From a checkpoint of a small image embedding model: activation relu, held-out accuracy 22%.
Rows from block 6, named by matrix and row number. Rows with one number belong to one neuron. Each number is 128 + 32 x the weight over its row's rms, rounded and kept within 0 to 255. All counts start at 0. Numbers have three digits each. After the name is the row's rms in percent of the matrix's.
# fc1: MLP up (model.blocks.6.mlp.fc1.weight, 256x128), inputs 0-127
# fc2: MLP down (model.blocks.6.mlp.fc2.weight, 128x256, transposed), outputs 0-127
fc1.201 095:145131149091071096091178054084119105142117132166119065144152145117061119131146107171136152139062169162183173133117157132138169091129151128130180057139121149163065089138120118129172113191132206144094088142095150079088158108127174112152174096189108212155129168139093167098136137193122176119127126110084156142139095124137132148148118139170117109150154139125141123110164118143119093115135
fc1.202 143:153114156109135089103158121111150154129119134149146096122072113144173137102162067118127162149152126126183156171161121150154097117135143143084097112119184115036116158129192157158155153157045147066167102098171139140121123145081129082143075135134089119183107148134104065105144170078080168136234142093135134137157119132182140135090160160131172135098171125127099174146142110114132083132160
fc1.203 103:139141110064133078102098128123096115187115095146190130125116148169148092102098154129157141110190089133159176162149179139082179175109136103144094140138118071112131082161121131174099166148109185122088145056142099112102170144094169157145127123080125153101152160171153132122073136117109173083176070133165071092134147104113115125139163158113217163127162067172071145134139127124149110114129
fc1.204 128:094132129090097109128120144161156126149136121141158137125164137100120128111163125144172114168079113136155119182098180059179047068097072132157098152128135177114171132145101158181143090134097078150089092163135063166181095215070173165196097123147122117106174094147141176137123140116169174142145151091126140118084105140143107164145141076136139108116101112159111131143199098160126141129097
fc1.205 066:066142111066192145113120078140141168192092128163144201125140136099148078164100094165185093099055193096085111153118074126125126105144151111152153170113150143088128131127090107091101135141107169116104124143122144179152141068150112202104191143124139164129173091109188059080138089147130136096132143115096157125097175126122109115136081164153080122116105128124144106102087142119102143134082
fc1.206 131:196077117149078150132141155122085100109126091126094104142078126151144149109087115094099142113138130126115156116188113119129191118137154144072126068118154161076148160126127138141027094122110170127134091131146173143099115124101110116145112090079181112183120176129127166131147135181130096075172144164149092146161113113094197136170054099149102125164121152135073146135178098063123183167153
fc1.207 075:128120121111110042124106120121124137140095024079120101100166161172106088061150100084139146149106098178126085124141157185156118172105134159062196076117147112108115083120206156150135145168175103123170125147115117165108094135175099127141148138107118083075152074099123121149125123117163166104114109125128135086091147136175135117146116132122156174135171117149163188173129149125124190073139
fc1.208 071:124140199142127152098179165154146145092140110081150200047103151109098114111198097088124203143099092134092142090090097066089092125158096087118121142122158143069132157134166130085133170079121153084175183115116128102144175145101072136161091126114132142130098132136131150155151099141097136150125136101129178166117141120148161192139066109135130092169145194137145112107050146140124111099134
fc1.209 097:067096126118178178157090062134130116101058118149101126119106167123085128177173116136138160082164088187123126114133092129150157111094236163127162157141151176116100147140134109173136102161114127065138170161128110124170170112099125148076129125142132130122043190098115116170144102152133071144050141154110182096143111142093105146106136153102112196112146130109168114141152090122150127157143
fc1.210 075:146160115110160082158174159128116086105121160158089172082094137141099130149135196077149112133127124103125150175113111130080100153119117103160104153176099111165131161174137179105170104138184173138100107163174133151141119100119180069211180137149122102158107063096156141075090169156140095140118081122137082169142126106103077106108091129157050145119149145059132119142159125187140136082153
fc1.211 091:060124155075133185081116129158096185167133104134174174109144158144136079119165179143126137044139117088096090141115165168105097156143074154134112107189146091135109134167118078152149116067125162220124119097174129128118154119096133140186114132110072159108169160104140122158118079094087118093091138112056125160088139131110130139144154183114094111121076171144146150114112147141112163076116
fc1.212 085:169117157108084115193051139131162111145100116082126102089112143157079149136093115127173059118115122111134092147153109134080023143149155132131150107199173112170121125152149174191181150149175115105167142108121131098127152153180123141123136099102169102139135114158146140127072088146146171091128140102161129176118064127154069069120109186108157147134142098134118074109103146083136148072112
fc1.213 092:173064115114142089137103158182208153118116105148160116162162169118160131137124076120104112150148165155100113097129101156146147175087108089134137182102099131139140141090141143143102071167146071189095130159183158138123126163143164137140142109172138107150156136111161172090093106139147137092096181136154214191155090154097110092094101103101153140141122083147051177087120137064162169140104
fc1.214 107:180124188171107089144173186080140096082163102121184104113139116072111135141128098138110096080173174095121113129112162139107099181141068124069147084135188133149125114117154107104178098119102183092079156136091104165165124160137093094149087104126121074092120095100115117144125143162152156144178155122098156093110094148186148119105118147109125099113200080130115137138139099177101187188076
fc1.215 128:091209182102123176114076097123133135156137095149140115126114048166100176090123154158188083102155152134134144182065202128162086133165153136133118115106150115155151131129127103145212145157097142178166122156112096104114098092104159121080154144136087171100130124095164129108158142114130161172137054165103109098161140151089163130111151115140154074154140178196169162159115146147124092150113
fc1.216 028:170133115127128138004179063074161165150133122147131079076098134171074115125163144142129157179081118155130121157192120107072148154158132162149153103151130196156079059102180136121086109094148140131151110157140155097151152098123157143086156098126136119135085105139117179120092128160121107081108083153175152106143073083111139132126179132117099132118149104126135094107142121094206129109156
fc1.217 089:132084117148048148127126115122085150124114166143122119108144148127146167150148133117112110107103075086089092184201106110147099085152136157107097186167068152095104110146119100147061087127139159121103143100196086218132125130072148125108142078123093156155193136146110103141084128136132188110063127132091170101131144112123149173150118130175111140164097156133108185070152198132111124144087
fc1.218 117:120108140136130128153157159155139154080106104132128146145169166128193141099140146089101115156118155113168111104142071137109128143109164044111149087085107108066114156158100125063087123120135142099114137097174144138174154094120153099121161103146082114178096102120049147179116115090115187106137154099155052044130077113094067137147111127150178057104095128135121148129129103089135059093147
fc1.219 084:163139107091115152062149116185123162221142114125108062135115117119096070167180069166123123146064134123120109145112114146203113106169055131160185061145170166148098117081112144116104137131144097141104135148134174107112084154106122127144170141135094126152113077142121121098109178136072144154110118112118159105067126121139124130171081084153101094121127124094174192121115167191139107133087
fc1.220 114:194143148125098152104180099179134169114163108082059171147059132143128072163093185094122140111101113108129157126172127107101130101130119137052132166173150100110101153147146169140096186145159202137132097139136102115075140139139143084089140185108119145077108152073130187138103184169063165173137147121119105102099083141135088136118174170125164156117116155125198136126139155100134124150153
fc1.221 100:122175093083166165120152107144157148116129124170106128141144115077068061173113049159136113132158140153125122117126183082105113126114118165034102205125182182123147145205101146072118089107077121140128113144122145076113160098177098135070155140092068166108102164119117143135112166113167127104124174117130165109122146179141082099145143110129073124108147154161131057145123109130104150138102
fc1.222 108:054126176113128098119074141151084087152143138146141151130102140133124105201074151131088124071077122170110113124131107172085187133144128138103173117166080194184133114207101059137157107120187142139126116149091166174153106074163118164100174139116138090083160109118121134164109158177186050099098083146086145123115142175121098138117134091165114148153101135104113105114120147143119094135118
fc1.223 093:155186128151072161100110177144134180162139152128106141128118136081117145099113098088110101124153048115138055122140141195168093122105117163142151101124099126131112158196092157092106136139191109127117073112099141116117162126116157123160120109118106191172088102146206080101140153223139135092176115125097114119174101134146136223163172148088102081111143139144138124157091106156151126132154
fc1.224 059:188133133203114170100138154108081102149141148080154102121120111125158061101055167127179038112090143099098133110141121140079120133108117071135151101089148100117110131166088110057108143096170131136107079164071128161118093194134119184115161088103151157075147082177088124147135105121105144154117153106157116169130169160121130077157137069134133084115128138099067117173139165116123122147109
fc1.225 086:133145154054169063112083128068178171152113161162184144087101144140067097136146137141099121165108175117154083103170137098181153182182179153154176121118133095125164091140161071159218159120151101133095155157154131127103098140111115122144136117095168146117100107123127107179117151106185125118157122134131136118087130057078098094129119119075125104150190139171181128135132129120132126091072
fc1.226 108:157154148118078137147112168129138138132167105188078177172111101085142141114141119178111098115118165169109153132109178071100067156090082141121192140098116119110128099142156179121094095109120115109109147184138122156081122124101104148132058141138105111197098131168189140145114120145160096117243148138121064080111132117157131176108128152153160113134152097152125110069154161102055081137124
fc1.227 046:148111111162148098128196141155056140086122068150149137110123190152117098095105127132117183068100083112131161150076102099159132131113081095128082077121091119143068106199140086136154135064185129115171098143170107112120119139156127119137119111123117114142161126129192051069200181124083141146134128117098097131123129182083164102075138115120090104139128159130149130096160170122167120125071
fc1.228 109:112120121123112139089131085072097059136181126147102137078165116126158105115121106084134151119087142162162083116090076114119126084129147153090154128101099154187108136104120129109180191126168124085202140126114182140126104129149095111105161148088138113147104153143087152135191060107135080186131160104167145153169180119159106146133083110131131028085159113153093189071145150102116096137157
fc1.229 129:100108141125095140110150195122112154149108130150120145169150098135111166153084179175085095106115109163085096132087152153096126154128084099157126147141133113111184104147099104146128215075112108158114137148095107157081178177127057129104094143124152199074109136188130194135132155142160143179142124110130186114132126173092184132142103135109179167180122092160048070153097150110160106122139
fc1.230 089:105083140096083113109090091149083133132159130126180080131107101149098131138119110156056108131128117143214108128154171100165106178086087101119151117168111163085148179112097197203109108159116114101086094114125195108077163115150150102146090091143107126113139144142187158121149145141124133138141218133157076134133093135120132117164096093149150059091175110184166175147125118160147167123147
fc1.231 064:144177106123117150179181087144147081090137186135093093148104116106124097118087168188102139134129069143159124145122148118114125124129109171149092116147144070127087155154127145122097063137119138125146152172120116053134101135206116156121133138121123067105073098161083134109182099040164142081102180173099141133129103063086107122103171192090088112130125149101085100155151110115150104094175
fc1.232 059:081123164132158135137144140161159064104159138139117200141081124206125149136125136156125163119127108155128183153056157125110117126146143117071129107118190121201141147104164142101126136118067210085140119144114154157104136139095158162161146141096067091096137186150088127163154202140185102116143128118123129130162088150116133193102102118131109056136137122123133138133185071140067144178148
fc1.233 030:120158106162151086142098104143095141121093100140185183114160143096145119159115174138161180129099135142074139109095132121117142141091118158166068143072104123094081118117105116138117105132099071147209093084086128162160137088104119151166151080080178117110130139149147060177159137093125098180110146166129138076037162146081143160101113181155116059101089135132165115157136086143075108140112
fc1.234 109:105133140161181124142170150132086179127124116085134084124138062217165137133161097132050134154151108146111068126126138120158064171147126102106128166139056111140109159078182092155167106103103090146188156194139095117106120081107170120108126153114114119124119148153190059177134159127167135116145119086141140118178077114136120088175173081133120152160101120134121186110114155141148074143141
fc1.235 075:145121126146130098131168147076123063129109139122155090113086140099143161149064129182063113099115169151085112137093149186111078147230106117071135112097141128149132163109158119144121089171182136161111086163152073104131107157146051174141137098108151134166091122145089135168136146106077182188177112140124049119127153110140157151144171114120133140126186142104064110142144156128130148097153
fc1.236 128:152140159094104137114157105182186161150177138206081175117189173196156138089141197165114093149113160121149150126134137126151125126121115170137096151107101128155131128124071088132077122169088151090123129100123108107050174151134129094111165176123198088143123133164085134103154165130113137130143187202146136146106127144140112136096117121100208130069162185127171175102162112144141133138129
fc1.237 080:103130155094157136137081098115145117132154142127124055109148165093073149148142151110111117113146081105138151088115139119119086056135118184099059112062109070118113154159138142127144141111092112131115107096128133115196097102127091111165048146128118132111139134229130110086099154134079172090146141091129102094167114153203167095100177102135129104071164115148186184157192114140102131116121
fc1.238 110:160125130138167080160130140097059111130143146131145129094127139175106177102128092118113128055165129082166177150148059154075156134156064089165135066131182078122153105159150097080165160160092167118152181102108130119164138114092162138122145114187162124172166159181148156132149117119131142141108126166128191157164128092101128116116108147163159106163114122184125199184121177093137081104090
fc1.239 099:183097095086098105137079162113169095102097052134149171113147100140129110098075118109144157115127172116156122136128108100137131126175161083215100122128154200187139100053161137107109142143108150099126122165133110137168122085096082131106159083129092133210083094129083123099134056123115157133141129071084100101111168119142122107187107092137126134120149132110148045124147164137180159148137
fc1.240 116:142136170135148155146078120157155162155090172149141093133120089078128099192105154117148070140124153157111194153103135142178163133135104112125150121132106135125131066103139103095167183162152087136106133168183145150112103165126095103076105156118098109050176110059132209124132080162126141176162055129160098152101121181152151190137141102155181105121144081116120160103131159173128099105086
fc1.241 127:118132199171127133134066153115106127124099139137197133124122133086099119142096085124142130143168121109126130121161064119137182162113137093158108128091163179118158110126106142186125122189110109131131133111112139178142051170174146141107129091099103039136129132147129082127191055093142091131080142080113146062157136159101164122180146101135071120129175128188119047105087103113125146143160
fc1.242 130:156174157148099155162104096071179168072139103133137096118091144084129150090128123118135136124121144053163091149105126179157054129158140149139120137171133172091147103152109123049134086129118132171168111036156116142111137114104161172108122126121165172116114178160093122167165107081096195116107158132136197115121118131150114137202095117165121167085118126103168105106141170190163084128113
fc1.243 136:167110133142099144204106097147101157134167092136111094163140091108121112130155141114150087104080114091108115142149129123155131089127134127165097149187044178149143093121086171172102138073136135125117145113196152118163121130125176073111149130116084155129114198148083112128111131059172131165127111104100173105085186181139109193138079146131129178171154143105124166101089161118207151091087
fc1.244 060:073162059057150115141134121044123119166098148148165124145088119108094136139130096161137147180173156149134130154129107047092081109118127144101096177154166155125120135084110113131117142135115131094140154149156141126123140127172161186101127102151089123061124052130145119120155164109172154070149087121079163160152179134159101095118110150165099109128122176171082170108063168151123154199103
fc1.245 101:143095104059138130124108072075144050130108148181142121115146151153077090167108141141084147109151064131121166140181090149086147103112122098130107105069101182146160066057154185180154152150135080160148120090164102147124099131124103172127112094101150137144108093098166105124164108142102149117074205111128158128133161188153086147142132121080123154156090086100125147156123192172133137136158
fc1.246 061:137131160048120082101168127105059125088110094104141111171109131105117151098092140135118156068141101086146080149185118150121112064118113109130134150164092152112107101129000098125086162149111065152086122145124179108153154145074141132095155119144125135099151114127163095133133102144157123096112113110138031085066149125122106146162153093111178156146096094171102130159156137147165089152109
fc1.247 116:123107126145164098084143156122053124179131166104126115158104141120080122056200123144119160116087151125170056112158096116158096132134130098098142115160144180108170137138132083093109121079131105148084101089176065157159133094143130128186113101146148146197123151105101157169095134107103189176127176170088134143097136132145071167125105082086104116162149167161108079155073065094138110136122
fc1.248 120:122136167142089165087141144117084088166141088061169091164238129082105070149174115135153126154122084133096140117104165143093120062150151113155170133119103196163119156137171095100152168155135165137133105124134170110106167111140104111139106117177139132124130099130131164184084153080133181151123140128123155121130161100145135111170167178087184211121152154127142123122165060063142114129133
fc1.249 126:139138101098174142098169103138155102103101148161126099110124212134151111148095085152148085117123156178113077167213161113095137097137189138130165150108077065145127159095130138057120063106095139099176123111104152154157155075116164099118108122072138145145209126104081177107141165131116098127117077119093094100122121152187159124086147163158121164167155087106153182105100135134135084139139
fc1.250 123:150141098152157193139107114119122034151092143128139136125106125055110112153090134127208137068108080125140091098089078111167130100089134089142126207125159131143165141122202174131152132098135084139119149138117125120118139137100112148120143131113138185064152101103151164090162078140129161162126133105084132079161069092107167178081113091115147137211103104138184106113088106089140146137107
fc1.251 108:153097092108120106108128130194092130107117131105137123127119104145126120158143114172109163100177122110133112147067109114056201102126154064126126146160117114140125121169107117145132149084147096185091147121099132135116093145101097136200119066169118173094114085069129173168168149125138104139097139184149044123136069149096089087116181162101203094133088138087192164169101097098102130156120
fc1.252 121:162134101201164130133133194123129139109123127118131095127136175164159117149068109126141118112119124175130116163140118154149141115109100141033157079128128108069114194130093128151078121131128195157127185115140126107150141113086071056076056103090192138115128130157071173146105167131102110088177095102139119084065107092123138112141093121136107167153178121140118144178151118115183122180103
fc1.253 130:167153117121105114125125167148132114151101143109224171095119103071122194088136124181124158162157095178170141092105077109148142177156163144084153119133115133145137110146165124139127127150177171081086173067142135129091098135169128110107160084151101187122109133135102051128132082161121150167112160093078133151113154116174158060078117083159087104166128136150134156098117216119109153161140
fc2.201 086:147188128147151167050132147104108149115105150135117125122139104201188092147158151132117130135163183086136087100167140119126177133169109128127126111150118122110143090096180137105185059117096097111102114148134108094156131108173137146119138149102083147173061155115135125088117151067117123095147151078095144129127156109161127106078078128174126198037105093175131119131122132054155105105208
fc2.202 139:152184169143137157147152113162103118161106104161120164137096145067112136162134191083083161080141089095093058128147103110129170097097115094102159175232089114164126100132113145127137090051118176090162113110140137118174094150108119165138117085151141127171084102103170127160204094110135113192135109131136130118178167119157116168138115129110121145054166108135153133116165064151140132137096
fc2.203 097:175140142102124133111113098129121229146173126119053091148100119088114156125107146153140115103126092109196125144156140205114136149132157158111110124147075111159112139165116115099099145075186107130136168132069112126151139177102101154112114107156112205117130078092144124094135151166107132097193125162124153057158110202126113176100110145162123179101182109190126134127164129146151158198102
fc2.204 129:117125113133146112106091118125130110151219080142157192149112087087092111092175121128197183082124152122124170119070105103098131054145125136112119117104128147081142108150162146094172153106188069168112106160150174101132086070161056051116185138146146120161104149103143152084109117176103122097098106151151091163144093092155117106125149117145188134138118099119135121127171138138065170117146
fc2.205 063:080139072073214162161150069162176160171142116126130138131083109137160098138090134148155107146181132113110219123120095103084161143076195152114140206132095162111159119121121138134101168113142145085145172131150144155184059110165110148143155138124141117149138147165151130071175119128117128101099069088190135132116183166121127122082120118077162118120125145108175114101100116138148145152074
fc2.206 125:125139138115097119188168187117140139123161104188108107096108171105090147124141137082074128112162159112136120164130141169141119178111135086087108110115170136082097118160099142134095119118116125129115076120164111089118126056165110088134124129069184135061097169140105085147114154157099088131139141095149127122181129087171182149128126056098108193129100182157135087135116073035120172070126
fc2.207 078:188131174116117138149102128124144188160134115115074068113178117195058080101146125128156061128103116143116049159147120124180146126128113137117216151092164110134162154130130055112148119090144141136131147110100098151089133158132138123153159116107151117185075110131092196111166108130104114185142137086161113046177156119103175142089105147136140158106160141114070125116138156086110109135178
fc2.208 064:099158141121086090152147132042160174158178154135134116158089088162157114133128121171130088145136115127118196086165144126116133093079147065112091140137132071132131071113174137071108120056150122139094129090131082102116106119156110158140122091160117177159164124119059141139134109114089098093098147150146117066058082153171098098094130138173149102164191144107177184142156157095168132130106
fc2.209 097:178087085129156177157078131090114084106161089127186168177084143164095103167127122173102123144143134094166102110105124132100075136098098117122108096157119145147124131107146178106104081120194140134171100151154134140213119163148174105150165114081141117125087145170154116073122162083094137097070105088167112199168085138130128125058146088153076138105079100097081130160132123179127125122101
fc2.210 079:124138147127084129123123132116098075115165050201158149111156085123125132158136151139141062116084128101134106127142133120155180126177160125143136084089119094132138103148172131104183118168104156129166103128135090117144115059177091071113100131071155072139107120099136158131101158136126136110123120159077038129124105139104092161127139089186137127117057115201093078105111187162128100053105
fc2.211 089:111154108103139128199128077147153131123191123183168135121077114121094100084123076149118100103140151078144088165124149118154104168137119129097165148143126087112132139105130180170096168161128178155142139091107180123156105130065083120174136091115070097159089169175066111118141102132108133143127121096096146150078151103081171156146131133155119103225168150122114076143100205163167181135104
fc2.212 088:169108099150104159152124089180110092183139129146169113161120136105204167062181146203087116128179092118106110099136108130093148131111152132152134083170138187156162122120181160088164114137147123110176132140118137088140125130154098120129146101106187144111112188119173094141128115171128111171101086139140088161097125158088086067075110176099142122127134227101151161099182152165138146148163
fc2.213 096:140074109161151109097067165128170155147098087115154125178102144154070136146144107172064075115133076159092167171130113168138177120088130093196182156140175087165115126110081176151111115107137125152119157102134188171143193115179181145118095146128149147097126127145167138120169119142171149081118199163125153127112112104127095111108099150156101144107130160133086171073104049087121134145115
fc2.214 119:136115152089113150100112101125132143143135122093129181163096127079110136124133097102167129167132098134141151110144103131212104126135119190094181209143130144138183125077116117116139188121085116156123163124148144109144112204158084189097147094084139129126140100176101194127169154100107168104172131151111136135124152107168151104129147146184145097174115134089122150127163201128209198114205
fc2.215 131:160146106069166121043185086134103171180106137153138161117135133166149156089131093169076093160139051081164145066121169153090160132131105113157185124128145105142128088144090116111152159117222138119163159119137122177103089179123149184137118150164120118145108145139086154179121154114152075128182139141061123133108106119110148108090083128146107136085109146178094094085138117109123131072150
fc2.216 028:167133100160110111115115088113125132106164129128201106123092173060115153192160171073145144096154121128169123118188115110135160130104112111112190067096045131173113180115146157096108116091156136137117078164118139133094126166196081154119129111134120134129110131105092103135108145153169136160131120109153175100148117098089151123104171097131157163094156121066065106110025138119152142123199
fc2.217 096:162154116113077135072149125153107159064113146124159095104080106124133152107110094141151158170124120149187141125121079093133073181081121126134171154125190086089163109152138116056165149175157135131147077092121122137153058175111101085130080149153116189150119127073121151104054123144151139125144144166092131107143116105114091121081114120125069132038181098123120097104091153123072098152106
fc2.218 125:122164108144224103132125126148141120060099085065110140152138172179122158139150177146115171083105113116142158182164118113152110060080101176131097173148174125165109126142107168174107142125149141121095084171165159173094097107078114180134151151085112132159113097100091125125138138120095121053137119160079099120110134119155123136166108135081187123101141139102119105165075153196173115080167
fc2.219 085:146128122125077129099108136122177107123166172098109189128156179122100127212137138160083108136140144166084109158168066157177090138159160177101160136158171114138124151117159162111129107102208118124131116155105108139161113191198129096052169102170114115140115116140125133146048172095080063139073128169179129146138105139140153119137106159135188140111098126126195137084135107152126148138160
fc2.220 123:127090135172126125128130150094118125118159115118171080149156133072129177145176069155162179100065151148160104088109099152151164067125138158093166128099117146138138099129126157133107119147143032139077110150083119187154168079159239166134105098190149103121158133085141137121078080135130140124129162092132097112123084161118133116162175116129095141124121130153120094135125162155104161161037
fc2.221 094:169127153136125181075131071146122130169149167110185182073130151136137181144130143153101104204206154120092148101111143129175067080138133136127120098141132099116074130202124111124121174106094118097051140088131160101118162113094080129166101152086101179092138089095061102097140124113152112126147137092103092121135116123159128120182113157060131155150165168114106045141132139148141114121157
fc2.222 105:118163102159199173142159109116155150162172153095128164141088169096088084153152134088091173142112078130031146120119128161136108106109195159040114145137055110144124119139178095115143087102098153131136057109108144101191096130103146191081110106143151173163080113111099108081160120112128135093122111138128102112106159172137099080100094146111149126136114100128187123102129107160158152153080
fc2.223 101:090177109116101161088088137137142122150111092189125170116132111128137148110155132136138114118048123160082158114177121157123099115117165069131202129091147209121112127143142172120121122138149163118126098092184106104101103112141202109083097155103098111146164112167108095110102107133194122037112108112097138080102088135132097110154120160136135053092094141082165093080155142136064147077087
fc2.224 053:158136094094122165163083085169154074132186093174075185167082117210087066158157144096166148120095130151159120124148121149110144157137143134169116147139105135122115094062144155096139110089110083126154150114159149171132081119172118072144141084102160159168104120138147098133149127093096150149070136117197104080152161142165156136097078091091112109118099151176055093165071135150145124129144
fc2.225 079:092097103128083151143189153123101117136089071099062138180071154142186166101139098165141103132100125075113131163160093111099135118121129132148143112087109131151102106111093151159136070177135102136157098103144140164171109159140112203099172107151207099121147175156170052098126119114182144174066151115153120096111160083086090107144121173156157180128087178144165169110115133105158100105125
fc2.226 111:126101107102112109105143152068156103132109117110173097081159086176122124125148162093113133093081116102133211128154115081144129143133115193139109141145157167114108192119102101090156122127119158067135081122167166167146120086168147116131101081118132144159116124150060153122125112049188188187127148072173129139124159059170107134123168163195111158087140170172115176147075121135125125112136
fc2.227 044:086130092141148075190145171111169203149097130060180097091114168150124160121116077153107151140083152104084133149096139114183057148086069097105089127136131135151070161085112130090113174126157138142137119095117097161123150115089144087105143111085090119150082161149105115106116052145141080126056094130149130120159115199073145154078126139132093124106116118085138154174134122151178152148130
fc2.228 106:133113104097147082140133054110135135064140161093183182122162168134151082118125107138141126131112146144166116175082161097104094108113121103130155113128149125221097192128139109110139188086128082142132134150124148096128097121151100174140111187094097166101102130204125104045130108181111113158160161090163120163154085166163207132149174137142116135165135100112093126174151083113145160106172
fc2.229 117:109142149159148148158157174042157139119135050170151164110132058106149165124120141117143127107122177150138120131088115164117087159124097097177089154083103160149101137147184121119094159094085114145111114143116178107143157076132079115148116129070133138028095089130109150158087140154098093130133139157188147189115113101119151140124115115153159120148084065146092053139093195173113143151140
fc2.230 090:075125101096155156084170186101187155076128128123121177128170168129127107135093159109153147130121144113057191167079121129113122118105108135067109139130144144103130091179109180115129138117102142147120175116215131051138129170162121102152111131103163109117171095109118175170108128127078175108098121130183136096118135145173097172126147063152146163176119155161147191090188123117133154184097
fc2.231 060:101202135089154146122073090187145086179123125130114097148151148066074129104151137131161095116116142095150139112121067154118159154087164138190157130130154091094115140118113187147106177160133119154087159129107113086123122123142142126084191155099070082083162127076111127161110133101192156086175112167146162130095158122161203066181125140132111118136132100065139074152169107160153147147107
fc2.232 062:157113210156173078139133127091108094103132146122115078123134129116160130159174148115146094131133091143173171133185152221102192162122076167170126137103115125135135136144164111156143087122197153150126102087172150178144111101078084127121127110128183163138126144161140172153141094107116199069069120117121120109155092122119153161170126116128169091174136169117118071118073177058121151125126
fc2.233 029:150160132138127124137142127091108121136140145171085119085097137109125106179107130136108208140142093140093056125112112207149111137138133115107199098218131093096087119075145218129204131147118083131114140147160104109111140199152202106172106109080122104127131125117143144118105156076116175162097112159134062143094161099089130135052095123128099122133100098141104102172159124130116128105097
fc2.234 112:170174127121173145101140110074142126126186127140184156133166199085103151117108146089105108102162049107121103096144109137178099207071129154125158115078166126162119101116147142083184161167118126095110145079166132119143093138112125062116110115161108134105124073143126124080134090064132119093092105121148084093048168154123161144085112167090133086160166072102130108118076141156133124151120
fc2.235 076:141179104154120152169127073087132123105077143116069173174124151087072147142137145124095070139146108151163104165123115178091095114117115100155077135158151110107117107176135163137141132099158192086171091137144133127155116135179103143136175109144141119105095173172109140095062156138098110116125124162183173171118115077167102161100144046165180144197082132107142166125084093173131143187125
fc2.236 137:110185137178100102104127141130102191141105145100127085101105037133180107137144073157125150081141120153117158148149114172154078102126062144102172080123142120135083127109166115155156128100129095126144120133138121113113187113195113171097158153101069168089173132199140113129108143192114161141114097095134086109116131067125173135133062104122091101138168086186177179132069149120143105118123
fc2.237 079:134156080114158135085116077174155106166123106142134162073131089119139138165110184148172113054169076096108098138065141185111161092155119118147099143095095118121128126128117177109156123013149087148187195184139143115180099135106146113130172111155184170179138105153091108104138150079150159133069144115119069142126109090114166143123156138114181114169126114144141151142117082134150123159113
fc2.238 111:090158103178133139096060123139108143159148110186162182160142074184135120204145149089127168101103102143123137175191116121126163116146133177132165104116067120145135188142086160133160139139167080166113151085066115142152074127124120107131133152122109149162209140107163161162136116087150185122068138112080136101083148128115143119083093150089086149078102143099155158157070100118084135141109
fc2.239 089:100080135157160151111143106056117093148119076148158097130138132142134175120092128141144143054098155091169106165127116115214114173143158120152185111154114099071100133111062134129067132148082095090120166159134142128088161109094223100169149101141146133115128095100151161163154104149078169173114138111138067160095063122054133179133152134113172150088157141126113126138142154098156153151133
fc2.240 109:119134095126125148134135113154136143061176186110164092130156176153145109086150072158129107125065133120132190126112147150153181104069108153129147095168134148120124162162106141081161112090100116203144128084153112123126128087109057090039190114135137111104098155118125138149066161141086157108123079098119160194148174070198111111116096178129156128089145149120128119081141110130087091145120
fc2.241 135:156176113152133126152125209079104133141136169145161064119142142113103166172159123111089095101126182152167098095098158129150196128121103150144106157063084106126103144087143075186056096119139122101184135148116167150109176150137155117137097080193092129098120148111151083084098107090142166136157119119065154139151156171116119172201151151153109179156112090105117090149108100139090116085100
fc2.242 127:052133102105123053062136148168098132096159151123117124096127117121120113133139153154068114123200104142147109150105141138102153144130141090128076159142087093140145128121128073203149125149180151125143115229127105056147171113132095171125158114158101125154149077149147105101123125163159135171097134156095148156108146083127108164154137162122119055169063082103114132153115125114037152168119
fc2.243 126:154114143136136167124139138122104123095114071127089130157109097168153117149154091115126132129166121125150157102110123157121135127102115143041112190158186122073110120125153141060180139130133147145078124101093117109099144100118106101107071122163132135088115127134161197236109085195077172115091155140125114098128068088097131067103178161153118064105133126076180076098129137097123182112130
fc2.244 065:186098189114146137143152081078145135137128085149117096142190097082184149092145092138132120126091090110120105126147132121146073149115156153118171109153136119142123114106143137174117142113122206084081132186056097104113164087141179109121142071190122168147108168131110095093133060131093114119163090157115157079134088148098115134102145192139196099156065120119103122144095156076184139148091
fc2.245 103:111185094165102090171136124094157086126131156111124138090133115124124100113111129121133114104147099147129177163107120132128183171119134101141110173053148084096110180125148101137131106175137174099133135136105079181087179157117088062099181070131105163109063112134147165112142161123123083141112090169094135175088139089177151220063150097103109150140120114100077117104134071176151133188122
fc2.246 053:090188103161148149130131048157173118124118116176095129075095159157146104133159134043143158198123159181112137125139176150124123170124177145109143158086063157128074107112158135134197080091115128137097073061138102109123115137162149058104118136145166115123180142105086085140121156123111135110170117157097101122126130169104137201078118136143116111151102118147145114133149220092114115153121
fc2.247 122:095095100091112095140149110199130128060137183175077134104084184155170108092125075168096134117120163121185112105144154169140080186148151099081113155105157117142092156156084129129139092188172085167112131138122115097082121138153135132114102139143105154129062136117096116122137155121085126107173168144121142072174158132083151174170138178095095103197136100094090195140163112119095088112150
fc2.248 106:122113086152146040158155164118164102108095121100142145127092114151133144104091157145158082189176150084185146136067081136121115137147064134057108091091167135176136133145120088139153139078111153114162109089123085108097172146078111116188154129130043098141116132138155064173148142103078127116082146091163076097109063129138149147135057114119123150152148147126150079129131163159140108143152
fc2.249 123:082130133125088136132155099173139095089147171135134123090139096063187067111086129105157071126100189092133101092138162116126076189130137122143130124172092153172128156199176131176159114072146146162149123197088105113077170066139125100119194102125097118105103159120160157119116120096112149110130143125097107132166123085127076144148142151086107058110104102167095096139134140046138153097104
fc2.250 134:148098229158131095149083154126178106106139079172149127109163112140121145141160158177154117105110083055130137060109111161140090087109133163094140094146127072164182085088129135107146117160153122069116128088085139135137107136099149096127184023161126115185168121131087126139120135042144108064146144133133159150124139154134164120092120135150126141126143114125117100147205148095149133133174
fc2.251 129:179090198151135136144114143118071125113076137127099136113111101117155089127140141097106176126121128152156148214148153139124145130081100070119097181151125137174160127136120133135177176102106149164097061083097075130140098112102184156047123140130155121083137132132129141132130100139178171104076121185130092105152071135033132130122132156167189099095122126132164110089135142075122113201141
fc2.252 116:120120149089123106155132168111117155087159128161151065126129139146068089079141193221137058093148118160098113125163149164142123170110106095162113111150158171113117165153178091140133101101160115170166148100146088138128162109113103124111205132106183124094098115168128134181089189126149123121088150183053172134125136097083096072120177077141107128153106129151147098117087102102139128073138
fc2.253 126:137202155093089120180125157108109059117141153106171130114140129119141191139123112108167075105148055105116122130119081115195101141065198163093127094173108086159149071157135145092150139167151158078090156102136148122127105156107151088117128168139127132144127111180068103090114107094070125133104146108141140080150131138131088122182090100111113110164128107163122218082112161135086147143182